Rows from block 3 of the image encoder of a small model that answers yes/no questions on an image's attributes, named by matrix and row number. Rows with one number belong to one neuron. Each number is 500 + 40 x the weight over its row's rms, rounded and kept within 0 to 999. All counts start at 0. Numbers have three digits each.
After each neuron's rows are labels from the 100 images, of 14976, where the neuron reaches its largest size: "strongest on" is what is common among them. Only what is clearly more common there than usual is listed. The data: telescope images of galaxies (Galaxy Zoo DECaLS). In brackets: how many of the 100, against the usual share in percent.
# u: gMLP up (value half) (encoder.blocks.3.mixer.u.weight, 768x384), inputs 256-383
# v: gMLP up (gate half) (encoder.blocks.3.mixer.v.weight, 768x384), inputs 256-383
# out: gMLP down (encoder.blocks.3.mixer.out.weight, 384x768, transposed), outputs 256-383

u.726:442508440474524474491550384484426369536577464462510438511478530546531467534450557498466460479453560539498537539452510488508526508477422548506488458484493530477472443518462445495485417552515462501481482423554487443474480473491546536486505525518480525558486492462492512476508519474529473486489497413499490435513548520448498531469525534573538436498467523558544509526458414472519583588524
v.726:568548488477534477548472481481450493473555493509483517492458475495532526577501514474580542478463514423490487506450481579437484418472508503534507514570512522495546435553544484467559530508446488464488552493492541545544526529423552556476556495499587541469532509491513528489542474512529408528506460546442500531511559548457454454546541460437449447417545484515476521516536534500434464459491
out.726:492469493559433393499487430525483486492506456416541490583403555457457473479507569465501521490466510533466464527523539497488483514472574535473498435534508494486490532561537594544469468496388485446479531530478456558417524473473519473460511508465522472509522524468557528497551501508576482434482486495568513546483544514481607450463553398552488562439467547494471542546529501473384552541528
strongest on: roundness: round (46 vs 20.3)

u.737:441537510438456533556404489457487516480519504439525470518557444504463582472456575543516564481481523529502439508510527429487498562503457418463456457553497467451486540479417475568478468520520433519505545440476523451413542469520480502530511513483585527585444496491523471496478497543458480501527525582543507496527543463503501520459593543450548604427465459503478545485532510512528468474490
v.737:578609561458497514555474534519466479466488474495451484472487519488502538548545564465462445526504505465560513491520507528488560510453453475540513501488520446469526539510546481460534467502515504507434494434545522511495510491459547415511475514514500506453536516520493496476517511514467576457473530392461501488539481513479475564523510454556515520498510495470518468450530491434494554509461
out.737:506538521504499452497555481516540538508562526613496497516540533459457521438519506574475547546517524450476503465463489495584519534443457488434563500525545492504501449519485527516528465425481487508524490497461544473484590429512484444443553489490477497445528573515496542490504491526447422520560542468584415566452512422475461486521436484519525500530458482481505479498507484522429478421523
strongest on: shape: featured or disk (64 vs 30.4); edge-on disk: no (61 vs 24.7); spiral arms: yes (48 vs 18.8)

u.692:605510522459549500492502565456462490536460456413493516476461447467541496526603498485471481428472472458490520503448481537490506495458495583537493492463400493465458541474427514547509457505511492449488601548528549538507448532477492511564501496485556508558521501485515538525463601503571515515541454502556503515468509465579428500480499516568513499486553597494480440377518452547484472438470
v.692:459498532445494605483444503571473516476430586555535572457521467507432487505587540580541501511481509439441488450579495488513564506501487465483437411510506572507495494545495575474495517476455492539421500430483487519457496542469419522569550509526575492503498529530410532516468553515486520494522438532526450475471542521501511556524526456516491423478559485517519494517523459501507534476429
out.692:551545592522506510451564455472459554476461541475573458542427538468532483481500528518508571464489550539485473529484530504568481472517489477498535428509564529497481497493457511460507434517524551508451527529515508419523481469575497583469504464495476539433545527481523539472519513513475498492531479533487530497552509467512516588540522616464456518527573429506483475410518452432488519546479
strongest on: roundness: round (54 vs 20.3)

u.297:480536487533509456482447536520456462447586557490510472533590482442461559462490464480455504438529525507570506538493495503474452482589474484527526525495472541501588475495526483474526567496530484465488557547458527500464461493497441544490579458525454527516523481550475505480577440534642514477582540483520558476476463472488516569421527549463467499522517480446482463463498507557492465481447
v.297:488483520513482498536533438578556539526542387452571459485518444607517516448521513461608445475508536500530543530501575526525508525507494454514533428556533507562494456535464596484529505502511487531460468514478542501542487529460562545525458467471557531517499522520486462510447527518538495517478497491481455487545527475513478494464504499479469451523425536540565542449425533509444524496440
out.297:527495443457478508468477532456508455465519537468515606558562487514480394488504485524548491513491453566476547490510494561499464459486449547437479490378483560512463465538512510534493485524472538511536495422573397554528515519484550478526526477472562480503506503471472486507460524518519477530510486489479494515504544439528468492481472547461541532556493513449510437512505441491496558546506
strongest on: shape: featured or disk (61 vs 30.4); edge-on disk: no (59 vs 24.7); spiral arms: yes (40 vs 18.8)

u.592:506531513510412476508547533521454529518561541513519535585502537463482444466517484585500513548462468498521483505559457525540493522480560533437464541433540490489525458437382534530484480473503527569591463485433491551457512497460502518554556501508492531543520492527431552526470487560538469477512488600492475441502539509462494486497534547487403478487453492480522465508506600469429461512583
v.592:449478452509530510493495506564436460467533491548491530500552511471550523544510458515502521372466531576452475478554496518430455537475562483505502510490548518553491469514497518439526592544509505492521502541503494528561597486427505456486439501452473543470462477525471514487551412448527487518514476493515466482507533536497478547543480496461450515441494545530469522599516595506526480438594
out.592:520550440498409520449473440532545507488466538449450545415406473414436458449533510506449424483435478472485482476532543484518567506454459476517482535500477521502473558463528429414455492501443530474569479558501489474458504479494446535486537482512504521486468559492428504469447465498467486615566521501482527481493509561550501504461506509482521497471469429463470560507561505515537553520524
strongest on: roundness: in between (61 vs 33.9)

u.63:490557556469465502498419478492521540485557510555461464501541428532492617539498482424480519489546568466444481500511430558486540480529533422465443522508437498522499544503486502487510417459530520480512503429487460451590427507611534553521440513547525521442456503468548541480488489479445529518536517465521586542497447430507546480571474504484532520541510521541475532482483471432464503539475
v.63:468460463495531445452533489460451540452460560570525494529544505500507552513524473500491522501487497499508499521518462528596470482427457447492489544466491523509521527456499458480511587511461558494499552494506491544444497503596486450512498613536514457535575526493523495519471502510530519437521505539441529470507515463478463474501459454523486454492527549539437503431462515492498420504456
out.63:464500429449473507607557548540457482534442505474539493483404554518507476573509550561492486500495487453517465530575515415553531521515490481471532512433525512420433474442514513494489500501594463509474545469528567543536530438485475425513488535449530432469498513448462545415498561530486518478551572446517498421506481513403462458537395588485489557477494480491462443548469454558489524554442
strongest on: edge-on disk: no (50 vs 24.7)

u.583:526534513547482507499570588556533480537519485488472537525467442513425497486538515518512469502455499501511548545546549408443544431523501508538501579530492513485536552463538494463501559485547560551490501577475505451452487501502461531435515461497501534441448531490467467502486573469506507514426467517496467427519489582502475471439512563518436514505519515531437439479542464441496493526549
v.583:481535466519537485459564480431493571484451464482539554415500502502509557502506526443503537480512509562557565477470506547504482585539432545410478479456523454515412577463523471465564499539500469472579542501524514516502480455549529442526533475599475500516604519562438461462480479474451553478522536479466568446543482502471540438492511505439496572461507528481502458580507524502495517545510
out.583:523447486463586472503451542518528514493516525485513458458446519419487461525516554522513521442476398469528494573506534526493528478538500546458473528523470476489618500587462489495481483432511405539429545450557517515449500553511554515540457502491493513457499470461477464494531506542466554508478495554449599553514580510536451570507507525485504421558445444544457514583567604489533474505499
strongest on: roundness: cigar-shaped (35 vs 8.1); edge-on disk: yes (25 vs 5.2)

u.165:483530445503507490504517524465471451449485464474565558506520515484481499529475479454523491480511526553503509556467487504534484487629440466552539449461510546513616459577509438471517448531462512532508478519484482491457449471514511509489503502520523573508453586541444421512474470568491518463429511552520584555434464441491469494568470462510505526524504464496531498555554489493516513511531
v.165:516499465497517470596494505513508538517555507511494591467592564541489568551443506410486478417425512442506512494550526485401515402474524469564505455537489446445534510503526525538520481499515478501421544625488491533511525478455539423605534582462545484506503452516541467414503522573560478526463534487556552541516496559455586491543522437485452542480522533525454502564476453504530501516520
out.165:542568518461436467509618455437508432550572473500481519511447569496520503471484467443506453481504502503515505493444491488549557421469482443505546499486476500456485537493413526525546475514410514522491498523472488522529533488479550491483494483441515496478459505476569446452529489491431488560431505492441503575530480483544445381540502483538500542512488513428463490549485503537456537466467
strongest on: shape: featured or disk (66 vs 30.4); edge-on disk: yes (51 vs 5.2); roundness: cigar-shaped (30 vs 8.1)

u.268:472488542469441490477525506464500484442497519511502538541525464579492486494417451508491449532533472536502525467531501483495559482467582538497453481530561561563496572488471481485552544514519448500521509456453473476530445520518552547504541495510449465469504501604444520562443536484649431517497548475501468493557557512590487467461484499486541526577521521527506503528598605538492479513480
v.268:526540514455544470495507481500524433520439563478503534472465527483463525506464517489525462487485546507510540527579516485523572509450499478500516545487545528622487436511510514485488545485531456532475484526510486525473516458497414585452536504455490558486495468525484574516427512490539397455519477504491547537566443524499546469472439497530512423558515475418523481529516488492495542541471
out.268:468546531522538522576522501502452497513447521489543486508423454496545545515480530512465512513515484492548448562440465505438520595477467502442527519532491548507538396513570562549514568530433457508492495586527549486471425484549463532442455536508474507479481500517483571494522488458489454455433431497475495512473540465484466479541534408479508423487551477479472505461489565485547506541437
strongest on: roundness: round (49 vs 20.3)

u.449:506562541497520524487476565517521507569440563525537486544597510507506522529560458506456551439552482471513480545480470502522435521503535576537565538503510462500464466473459432443440493480428534483529539444539426456495457555440511437457588478565531475499503474494541507460516531500484411504402520539490528539542378474437500556467503512486492506469518458500488537498476513448512492471481
v.449:506542572507520531478512486504532535579434543500535549464464494509516510468511526549521557500514471476518428477462473462536517533499500535464442546575500492562576447434425493460525508439526523552524504458492425482443450534425511515504493488404548522536477454515498524584453418465464467464471552484486439482473407485487460508567472518487495447552450490532512530518452550505437436473474
out.449:508538550393492544416449436523501494508459492530540508410450499456446496474516524545478491450506500539500481509421465514521559546539496502451482518494474482475551497513441524530531432556546443446534465469466511529536471487501484508482538489543539517508526442536479419514505491590505493562513460559546548484499549484492476496552458544463540502487544420541430523518517508567438545498521
strongest on: roundness: round (45 vs 20.3)

u.12:550533487504482562496483472506561528566552522468536535486519537521452479451528502564484483504493396502456557537526469488486542513516441447540508559523575443464498499517488550484517470477499512510502446495523430447523513540493474502552482488484513509589389445512508522474537432505596467525519516496614480575496493456462524533469501555479501533448433512522411510527555515498517467505517
v.12:474512568479516549496480482498554470585456468494506489441519521571516522455462483498550497546454488472465469527409450518488486496483576491510514481500507536531528471499620497479479542585519567468570514568528530550494475527445508498459530491492543539504503557473477494427454487494463459564527506502455552480470493511517437503485491462484493402430536540526456457529519499495519468445427
out.12:491456419448433473505528501452559539476498504451493533386525513495492479449506461472520491476492553483501480541535518455562463461534475454542513498479481474472534462556450390545503470509494522410572531489465518550539482480506485517511535528545512556503524560503502527475527470604482445485448505576476479542475540446529561422419496507548496553481415490457489489525485440482472471517481
strongest on: roundness: round (46 vs 20.3)

u.414:482531517518509486441476533522494461542471511496458517549506463517450508499508569507532493497459498575526503503574516556540474494544533515549538491546535510531536415631492540459492511491534468503490523534509457459472420407566528518557500420411505550515528449434496440541488495492599483601481439489515476495491495542550525519517415470444510550511478471559497464463472513545509578462511
v.414:527458462561466454504512534515439472421468501523545500503376456504459432510528480500535529479523417496513417481509518525505491440539493513539518503537488514485495524520542466465404511461493537535495535564525566507474546529520503492540534460503531525491502511524482462442490496548482476448522527427522527502543500502517514524456469529465545605496468523554492511507438453460514502417514
out.414:492476423522513515476497542440500474501468559477542471544538525496503509396470600455587514551465520535512432486450436533503568522476482507532509533604485526376489489464495493490483458458499464523520455460624515480470547479498541482493499430460485518440497451462445516547471518566468539508505519521532565456508473549505455463468412532507523514508478465478470521564481548484472454485618
strongest on: roundness: cigar-shaped (43 vs 8.1)

u.611:545541523489512504478495505529504490565527536512451478560495527462495489507439486509488481486473500490484552463519431502506459493482484481453466518505507492557493474552530461491556556514553545506482561501502452485525537524497563547551494408575536469526475572500442465519533499414523497506533530508511523499486544492517474478390498455429511520471580484501503484393507517527546508497496
v.611:495425504536540556512535533464491525526498484476494502505432483509442429475467494552393518494478515498455423558482557537563549551546501568571531505504462494416541455475526480543485503493518552523536477490441460470438523533492537538458523462499596545500465529498589484495536519471495476515499516556499480534520436463550489559382482535453514465508521506510498513503535503509438483464524
out.611:501512468496510478509549467485520474502487553516451486484428521581460495442488529541514471476488504516495460441602578511497459557414481484479508469505471543413498467503417560457441532522549463513505404478479521533446459538474403451524535484533496499471526494508549483538558518511488485472526465469580483429507480542522493508496459479500470521499552497452450512530447451531493494486495
strongest on: edge-on disk: no (50 vs 24.7)

u.205:494465531547680510488432516424553574528602501500484530482462449516480544519581494450586461486471500418529542505497519494409485506469506477494512583565463509428466513505487512509485493480464496453470516494523488511462529499493464455481420479510413565507560494490492494541458475431495509500545552499514482494498450430461498501496399464469454504529441562435551472441488575481496541488546
v.205:509371523484520470464466475414530542577527495511558496457595473437528534462487516521478441530493505422472517501470523491499488405513479445532525461491490559497590467470480521541520491494435458474504508570543439577443435521490480492492530555510566496518480504529467491507512548537456475499521523559446469511578455472501490440527562586442504541513535517495534466557506456454493487454528
out.205:527486526519458527557502550504506521575465423453432488444595504534525505601484497499559483530484538468483442437464527539504516510495524454500535491488474557509600550509515483416570556471511511453501549544469492446468477418441479488457497525453559458508535464500484502480454496535559456451475500502525456527538495601499452454490558533435497433487483566513497530446523484544492509485513
strongest on: edge-on disk: no (62 vs 24.7); shape: featured or disk (62 vs 30.4); spiral arms: yes (60 vs 18.8)

u.686:555483561474507543499505488417537549546418561429440531462552479490526540477491505560467536435558500552510512547529519547538423515539536457491481485523548496494523457510576543477477506451582469448505503505538456465491489556490446469472454645473431564397516495556490484543502545557511506488549453460527527466472502550479481567513453568586475507509447482455479446513487477480468481482484
v.686:491542426491450514508545525425508573498479545400529572558444528567498472521544501417486542523594525400444525494501501520444467528483543481468516528544493490504493514552523454515515474534513507539534470505487477510497433523451417561520566404530494547378533458581513491432430516540510406468495458478481490481419526551570506511524531478540496533546386461520360458487493505555408486510479
out.686:502538477443535530494513447465436512499483520445540528564555502442448483572447520451507562546446375479495441463490475496504475497571440525437535482510514489520491510430479490534519518453483569501455490461515541513488509449570526473460600421506535609506483468464469474563520472450494513499490486501543516570534500505509545478462452477559466519524505446591498512590506545487525514480461
strongest on: roundness: in between (63 vs 33.9)

u.530:538498528491490519525477572551587499451478436450463476529432501530496538487520477499509624469509464611565508477446486548507485488451498460484493588494448467529585544538579443463515550475536497480478589514467498510515479472438522459466520544459518558513510475439517471550529486532498547578487489516484546505504490524447532469490538454459464474494544471478421584529451480509520478561494
v.530:515413456462531500488524464447525537440508500527485523504420486529454481548519535467504507442541533488530501489498516548484535513510491477471487486455508474475555507570431518460498500484517514420502511562477581509489464544454543536525476524459534618538504453468489509481497466513487430556407437484555521453468522432424490455432518471520540509485485421487480521526478511540510535448544
out.530:506478529455476484466483530505485519553494600561494501467509500501397516446503470492464410427534507503540517499463516466502524485475474555522496466531426516482481437476575471479491519518566491512533527490429523493497599489506540576507492410510488617529558456524520550530451597470456515520438483461478444544493549499518561471453465478481483484540497445505483529454529484487482502532448
strongest on: roundness: cigar-shaped (32 vs 8.1)

u.541:511506442533516456586516482429484476534558528514471469533502434499444541465505478509525450523561567511497499513553470498497501536506622443489483531463423489519496550518528582550439485491433479529531487476475472539476453509493512521501425553430510542423570515589479444536472499527557534474555502573522521430435526415477507487565487481523465494516468527608431530493453488530476525455411
v.541:474492547493534489459477457518444494533458568510485497465559558457471500523455463500493420502513416528502494450488503469470458523528561581487587558467466516500479472531517513482501504572532512548516543454549502554527464502451433541555506498495508517477512482561465545466443519534513575553534582376451410519533539486486424489492443505484492531484500501511487535488527486489496446537520
out.541:492531468507493509477546482519540463526568509470519528516525563472502533483493472528507552468483458478539431543524515483482496558524568544466468439442473501436529535488526418475550535528582515460473467492474526559529547479426530527479534447523480475530450513543510541536520487466509507403463498424477471499546466489550485490489535435453523514484496477476531469485483602511517491477499
strongest on: spiral arms: yes (41 vs 18.8)

u.515:473489477506501475536519411505543484517495430538528487543531552527449435469466478514485487516443475493433516521487447547486489534509536486590554465486516507501464546540579497528509529479455529505463463482452440523518462510572514565456484547568515499539455488511522454470456573520524506464426491449570550501502480473527499432480445455565523479473569555488462529484554533455498498459462
v.515:536527490559449555469550471515425591512456506533469569508413541513497481472546465503415533455482475379497475465518453520497511507541562519543541439541482527479398424534530511460508493473531472547575536542469581493452536437482574510541483413522487511509503494438511412514441533484540489458466491516515451507453495602414540473489527550527438484505474503497426475553520467529491444557533
out.515:567514405527506442429435521520450541493538498476539535486438561461493434495480508433497481476468571507470437504455477531454490467576482440479523478516505534444482394503438543489412535451493530504534504512507460562544455514563541519477515474564490422570481512499541491486528543489463481466491552510526476566433484489499490450550550525500490570490498486483463534533536483455489501482505
strongest on: edge-on disk: no (53 vs 24.7)

u.390:495444536421554558475611484440536539505547502452543483499556487443480525513462494556558467440473518478504583498500538535455517409485477444492497479544527543455497466529522488533473501464515507474498470439504510583433503574464427493485486536483405553534470590522414508517519490456562551430441470481468501508495517545461464533448569509430541495592491474564444465459472523533531453460447
v.390:391549534473520531540509538499492455465418574470512495519434553587472438526513506531470521498482466456465522424565492507521516492457542484477540520515510535510512531564487536494531566501527519506434498482547558512512484453449514555568550500458447538537529426517481538549516481458470518514513541515628438466490453446501515474454464480543468554530534481478445508550507601527515566446482
out.390:504512534484434524504520473494487471530515537457507563503531469406502510453469510424506450463490534509563473554532528523567473520500456552504487448472524543461505410542482491582527466577484479510585422466516559491530453460514563561495466463573510475527550492497424476567483557486442534502517452475542476486506511508535482484448489516512493416620501445522397482489487484406466519516461
strongest on: roundness: round (44 vs 20.3)

u.743:448457485472482477561540533474502491512419575421469504550446493518518563486505457490506538497456456508456549514534531491517538562484556477455477462433507517489521416467426514542482493505509562474561586462486503517527512459498447459536518493545495554521523487481538490537553471445489499469407500553522451556527488533534553480548458526575509484472484508491446471475465549523426503475461
v.743:517462499460493507569466497480458566556480546516477491432545503505482471505507493540478527546489516481504521497545447551472442514524521595472595464516488538484477575461510589463528469482534543466527601522481551464434519550541500463445498539485450521519457473479533509505429421524505421482473470478504510534461432468538551541523507561475460494428445425457495544509533528521508464462492
out.743:542541477526488492479459526449503527411554501509574515526475513557541436493491538476541509503499408527474461548460502456516480491453530474580450529537555463485538504510491518515531497547521452501504510513466501487524463517530507576508505544501485520465526506439436484538458548512447493519477520497559462441459486480472594425430597522539470479417569456454542505594565516465468472510513
strongest on: shape: featured or disk (70 vs 30.4); edge-on disk: no (55 vs 24.7); spiral arms: yes (44 vs 18.8)

u.490:459554544453464451511482510493530485462524484541472532528493502526501455469503507476520533413456567526522556521492558492477558519527527494560592498551462440538408565492415528534401500470512466453537552450549471526511500400507519482506568459509538470506496442470487543532515505481516531502507498481511498473434515525503576607505470500459499512437560488527482565485495558490498459534579
v.490:498505489553426468469558474486476486527432482447545561519510566555453509534518496424538397495502479463476520470497545559465476566539456568509518511438431527492598461461443526558460471536428484515452528613497534511484554487473530536493507507519461577512495473490458494409464529478487541497507548538591586530537429520476439506523540503477438561503484469529423544476490478445519507523506
out.490:462501470405458500506455537518510433529521498464529624457496466543529469459508400501530580538506507460511493541579494535516497460461454504506484524431544535490461480485475453425497590492520468471476607508475556441508538504460463521432541496447473520521452502482469429520535410430487499520537499497505534504464520449522481484488557534517498457559530473427484468567506535468465519491584
strongest on: edge-on disk: yes (49 vs 5.2); roundness: cigar-shaped (34 vs 8.1)

u.99:507521497489599447504557435504447486530518468497495524568550518471528537482482509488548487504501402467582483561479493501534524466461486430513497471496470469512475478460538522531509564534472447514495459483488522450485528494546508470535504400489468535516473482529548514550532483497492420485461495568445559473532490459453524583541490451452529499540441464513456527483477462473469415493518
v.99:475400490490535531478491459481473556516473538514477522470515544511418544552548473496424464465492543531467506492481526575563480551530466482564549495419573432470456569482503465515548459547508450488404509540545516554594442534608428525535444465534512567454447504459493563480573465577505417498527453550533463490445454456536558509514541469497503512447491505517502503419488523509523542505540
out.99:437504512496542455511520549532472581490527535505520474517530477497510439565575508451467528483469565483552554498525527538380562478552469544575555512540518500468465502487509468485544505556449511526476491416518487469495540491513495464482532497529500470511526496551520463486539514424483557487560523478484540495494507497439458494512398580581523428455485525505493493435421544493452540470450
strongest on: edge-on disk: yes (31 vs 5.2)

u.442:498497485469546546409507560544377524567506462523475418532437560481546518493383434499477521478524485426487500559503510457520549546542456475569511496591564516458488442501519483528534480539575538458435455571541487511525542455500530557535514445512466552472538459538533590476518525458617468526513499468528452513538529530502488482525473545509422492520532489449504480462563454521435553429498
v.442:452430547485497507530459533444550532460517579479486497536485498482462519443443474504506496551512460517502411562562523541528570524519561480536555470498416527443472533503503459587502526465504452513424423499481504514482552513463439470552490568485463504517492518484527495447542496478522507592448556489497461464482549581483542414481497519564536526512527489538477433506521495504553487485512
out.442:578464496499514475470529512475555428499448485476555494439432446516482494461540437490508469471489623498528494494479479520550525514530544519533489582494565490486546587481479490494513512480487567572438495409570504474487541515388535502526512489482571579562479441542474443581487487456582493558488510528482436463529508412486502563566455509460484446498533537543402530535550507429507514492423
strongest on: roundness: in between (74 vs 33.9)

u.24:573439499560418553537508489494455478526514452500501543442452439453487484524471416434553499508470486463537453477504508551494526427507507499501434501456545459486512517511486540521467483527491513564496541517556497530517472503454450514541581529500541513587372481524494584472486447511531496528567505560546491527506497470433497541540526539511470517460516431508526532497461556479534557441481
v.24:454527502562425435472610487544493497461544447499535440501500420417491429557496581455491485462475542575502469496576492520568482506486559459453505498571557502445483503435465407492394516501505508505443491441434482475533530498437459548466490510471477492559549484461476515481451484471542504527517541568534550533558476510531476549501518539456455476456544485507468537481496523534479541460444
out.24:432466487462537489459521456485510502418449550547437494501458545504489507516478573553467505454474549521483501480566520415491506453471517617430510489483481573470470478528526447489535527538424538515573452478488493552458492511537537454492441491479478545482543478481503455496548475466546597509437461524595506530484514506498536499498546532460485473462509436508462444502565491575478473562493
strongest on: roundness: cigar-shaped (26 vs 8.1)

u.228:444489386408511459471443489465551432501473504523411497500500475484513528483466542537480454491436452489459416488497550519457464509497493501511496500483539421426572548461502418520530487551463554473517515498486531423541477474552548503493480519451472495484458500407515422546480486503453462450555563502552500512500505450501529484580464498554526473506563450488463393497473479576520510576491
v.228:469494404501471460497451436503504480502448548483443560575471518510580602482536513548472489515489486487500476471490508506451501527527547451471470467497465432509469533507523576532542502544464500452492563459494516459455531455488501470545460522503479590451527500463472491420496531458444536475576515519590426434510464496520510475541525467513478486483418542500486465520545425556557532535492
out.228:517491475491563424398585572505551416508470442527469544497576475437440448408467463470467482522472557526533510522549517551554474494498492474511512437604501538475484479439546542539414575389465505459492461536448482527551528503438468436507551505497547486482537504511560449619495545526506563539423534526508503537503488531422476547498445410489508502549490516469507476456488497448505546519547
strongest on: shape: featured or disk (62 vs 30.4); edge-on disk: no (60 vs 24.7); spiral arms: yes (48 vs 18.8)

u.478:516479466538524455512598499520529531489436485534566471519448514484459564550490457485508486553465480536483460489419641545507468443487476492417489527503496471509529490413510541526509409495536493442456434506426558465482513525483423521446430502466481454507458548456447476456515490448577511499460480495500469591470524595493456506560541497544503467557538406545543528510575560465524545455503
v.478:498509504547505518534487509550573497542495483501527490538470510482470514478488485495486454462485514516484548462453580508515416439516466537407517511418548477491516472484490484499521502487530522448480544446440535605571523469540493509471433524462449521486496489429505560491512539478498486534499493497494487543547509455542432496437494485502527553514509481546514503426616536500502499592521
out.478:552558544515481511486561547467496498564549479437448497531488515493527496459448464517499469505538538496511578578463462411499469486506511506482482493453528451533522493515546503553479469471449478486506524483524498547473570478515491535486455406419499525504501523562446555478527438404519474503482565581509467482584529495594539474451454427516516485471556531510534509490457472453506502522520
strongest on: edge-on disk: no (54 vs 24.7); spiral arms: yes (47 vs 18.8)

u.177:545561482455397562496428523451481553529511528488519505486527413480544456471445529513486476470444518479508489588472495531449487427557511541496464552532533449562495492410573462470455440441477473475561514450509464481502454510548518475467435537590500506480473495548438532481415487488570625499523529536484544493532477477462494523483431467509553488552477463529509470438497508463473482474538
v.177:476523478470546475527497525543478521489492556556438392524499444541553538549459423509452515601446470566503526528510502600528524508494492503472543488514512534458455535580561553539459480473529571428454434525455430491472555487451472444473422508476424502461500481502512482458503502530478524559482543474508523502572476493503502476551476592451483486490489508450487484536562416560454447517459
out.177:504496593511574507491457473528450504469498461495470516558521516507479459518433511469553523475574489499481498471457490465588504462489468493547492498530507535509428530556407553551486539488444461520565578473416514445529542411485471504565535519495466459472536493548444531508452473492500456507568478527494508454472495449532482528462518465476499486511476517493457525515536457545551528560505
strongest on: edge-on disk: no (52 vs 24.7); bulge size: moderate (25 vs 6.6)

u.411:431557535484477453591486550461519483540510576455575488526423503415503475516509477466543549523553515484434543449493525529407519548560501494495601472570498562488516447499505506411511418530478548495487538509514458481422509423460496555560468495501471493495444434535479523459504482546489508523515475482556485506512484496561492489466483508473517500453544530532484485491508499517465501518526
v.411:559460533471445482523471413517510540511556552456574513463461570527499510459584431452455512536484545511551560435493517479459531478485453453533496544517471477518581460480462454604497504471503511556446422510472536523500478486514507479490471528504499484573504522515554477478489472493481570445481444539473524483584549459437428552473543562551526492511511507471470561535484514523482483568448
out.411:507551484544558539501437478474418464475508486448560506471452522534501477474584485541417458544422554504517406485444504520542508467550461524522490477453457485551440478516425544555502548535495479531499490523415500493493502537424539478463540536493410577522465433524500571506541496544528481517461514549431482549490529507482449573440478455485490511549491528473465511509451506574496507454525
strongest on: spiral arms: yes (40 vs 18.8)

u.242:519464501470482425495550523445503520443460462443509559552533555457504534465548446510519430566492512482537487526434444522541530456546424545492555459499523515549608534524498481513465505501495470458536418504544514493452455538515506480536524534476487499520511486472536507518560462409496495488486544436461449487531528538492465492534514441504469515557394531528455465480543473517517536525525
v.242:561470527533471467501535548535507442538508492474560524495524527486540520515455516494481530472505519468520501503534589473495576495484529534494449493433393480533520545517480507478491518528518439470526546481493494460554525537533548511570531480497575542427486467534474508460481456506503494451470511454495484507463549501464409517497489498570468499425509506462528436508488505418528504571476
out.242:522425513552496511461466508581498486465478484566474465488501497545510463481438529513514511486490486486498469490541531505454477474505525521509494470543481507437465507508528494450605528487498440496500486473533449501518461438513592445529442519510444465479518415460566553476478483493541473450532495520477523530517514499507530485509468471386503577489455562534526549522515511489470513554471
strongest on: roundness: cigar-shaped (35 vs 8.1)

u.373:606496470506567492515546465527516520495464448485527504479501490523520561506459518559498491509489519498499459520499438500495562518511488502532543535480475571486574495548490514481537451476495511512490532455515481541545530558433528525479564514532459542517449507461462532414476518520505504438611470539542460467463526425509501504432524465466456466560466519522451526509492526527496477530482
v.373:553497538578487495509558504505503511477511495435452485465521526496516521491522505493555524434466486535493544513472519484455536506483545454468629501449496501436561420547486485486474491513467528434426516448524532469468462544591476543452550515513443500573562532506511567557488559463533504475463438372466501444489448486483427525535507515428443463538545544448553463471451495483469489472514
out.373:500452493493495488519443421507552490419539488530464512470505484490492527517477499468497482545424455438485518451455552471489529463432448448551434603544514489557546567576477508480519409498534554487510453490451486574467502462486522452426487474546494479454513495477511587512519500505447481553498414501538539483483495431577562548456538521507464507510464474547562493522538562481567511504526
strongest on: roundness: cigar-shaped (26 vs 8.1)

u.426:524543399487458459409510554497452562460544521464495460512463476503500528427511454493513497533506511454484549498454505479481472530574517506517445383473442511526462493533465505511464535472549469481536453478519498475486445439458540544505553520537534466482567526433445504496511466486493543472586443426588505479516518476464542574562504610548556481501441522598513490485515500511513502512503
v.426:508510508538512507521441532481501373470460427530495518515515479510455523547486484529593528504513520594455555475432485496483575515453501476597449522519482525501542490553473473474463518424505470515494550522484464485504413531521522449528503529453479484518448512489471476400496508551571511474518512506459536497544558606505497558372496529528501499454532498499422485456542561460539522590503
out.426:507463504443486450469396454505478472412481561476455434446473496524517504555501531507515500496461477482546470476490560425547439486505610540548469486513478488464570523573587400566510429502504525463483519494546493469535531470540466471520546486434544520485523518474465516490466477510464422541536483485478570461532494508466443477529509462510471510517569490395454469485522569533489479536535
strongest on: roundness: in between (60 vs 33.9)

u.275:522442518503538501512509415490583441406497461453505482548535483514462452544539542509521495596548433448479533541520466505475483478508538487414479473481540457442479480537482586549549510485520485519598447461455445530434501476455528515495530560536486569552543561533523536470428512482563581475501530439472517452470446522531578456453461470499492527420455490550491476477469534528443425582521
v.275:495515574509572473561509471581569470483530480521540532537527483385457488500544485508481471480517469527482504492561537428541487478570509431583507559536504523488459569477532463467485490539490499503478488457593515523504527602479485477553469452519561491506542474561425626436512542472496546512520534514477442506457488504483554491528530521483502428473529521497514515582538599513501542552500
out.275:528498443469545526524497563569414470476459543526455484534532518538459567490495526577471487477451478529554544514434489467557438491509455500529491436513461525506505482453474471524472552461473464509492555462473562426517465399546459527504530470502518474515470503554534516507486491469459579524473483509495444486549552484452467467580442457542499471510496477505530484498501497561492446530616
strongest on: roundness: in between (67 vs 33.9)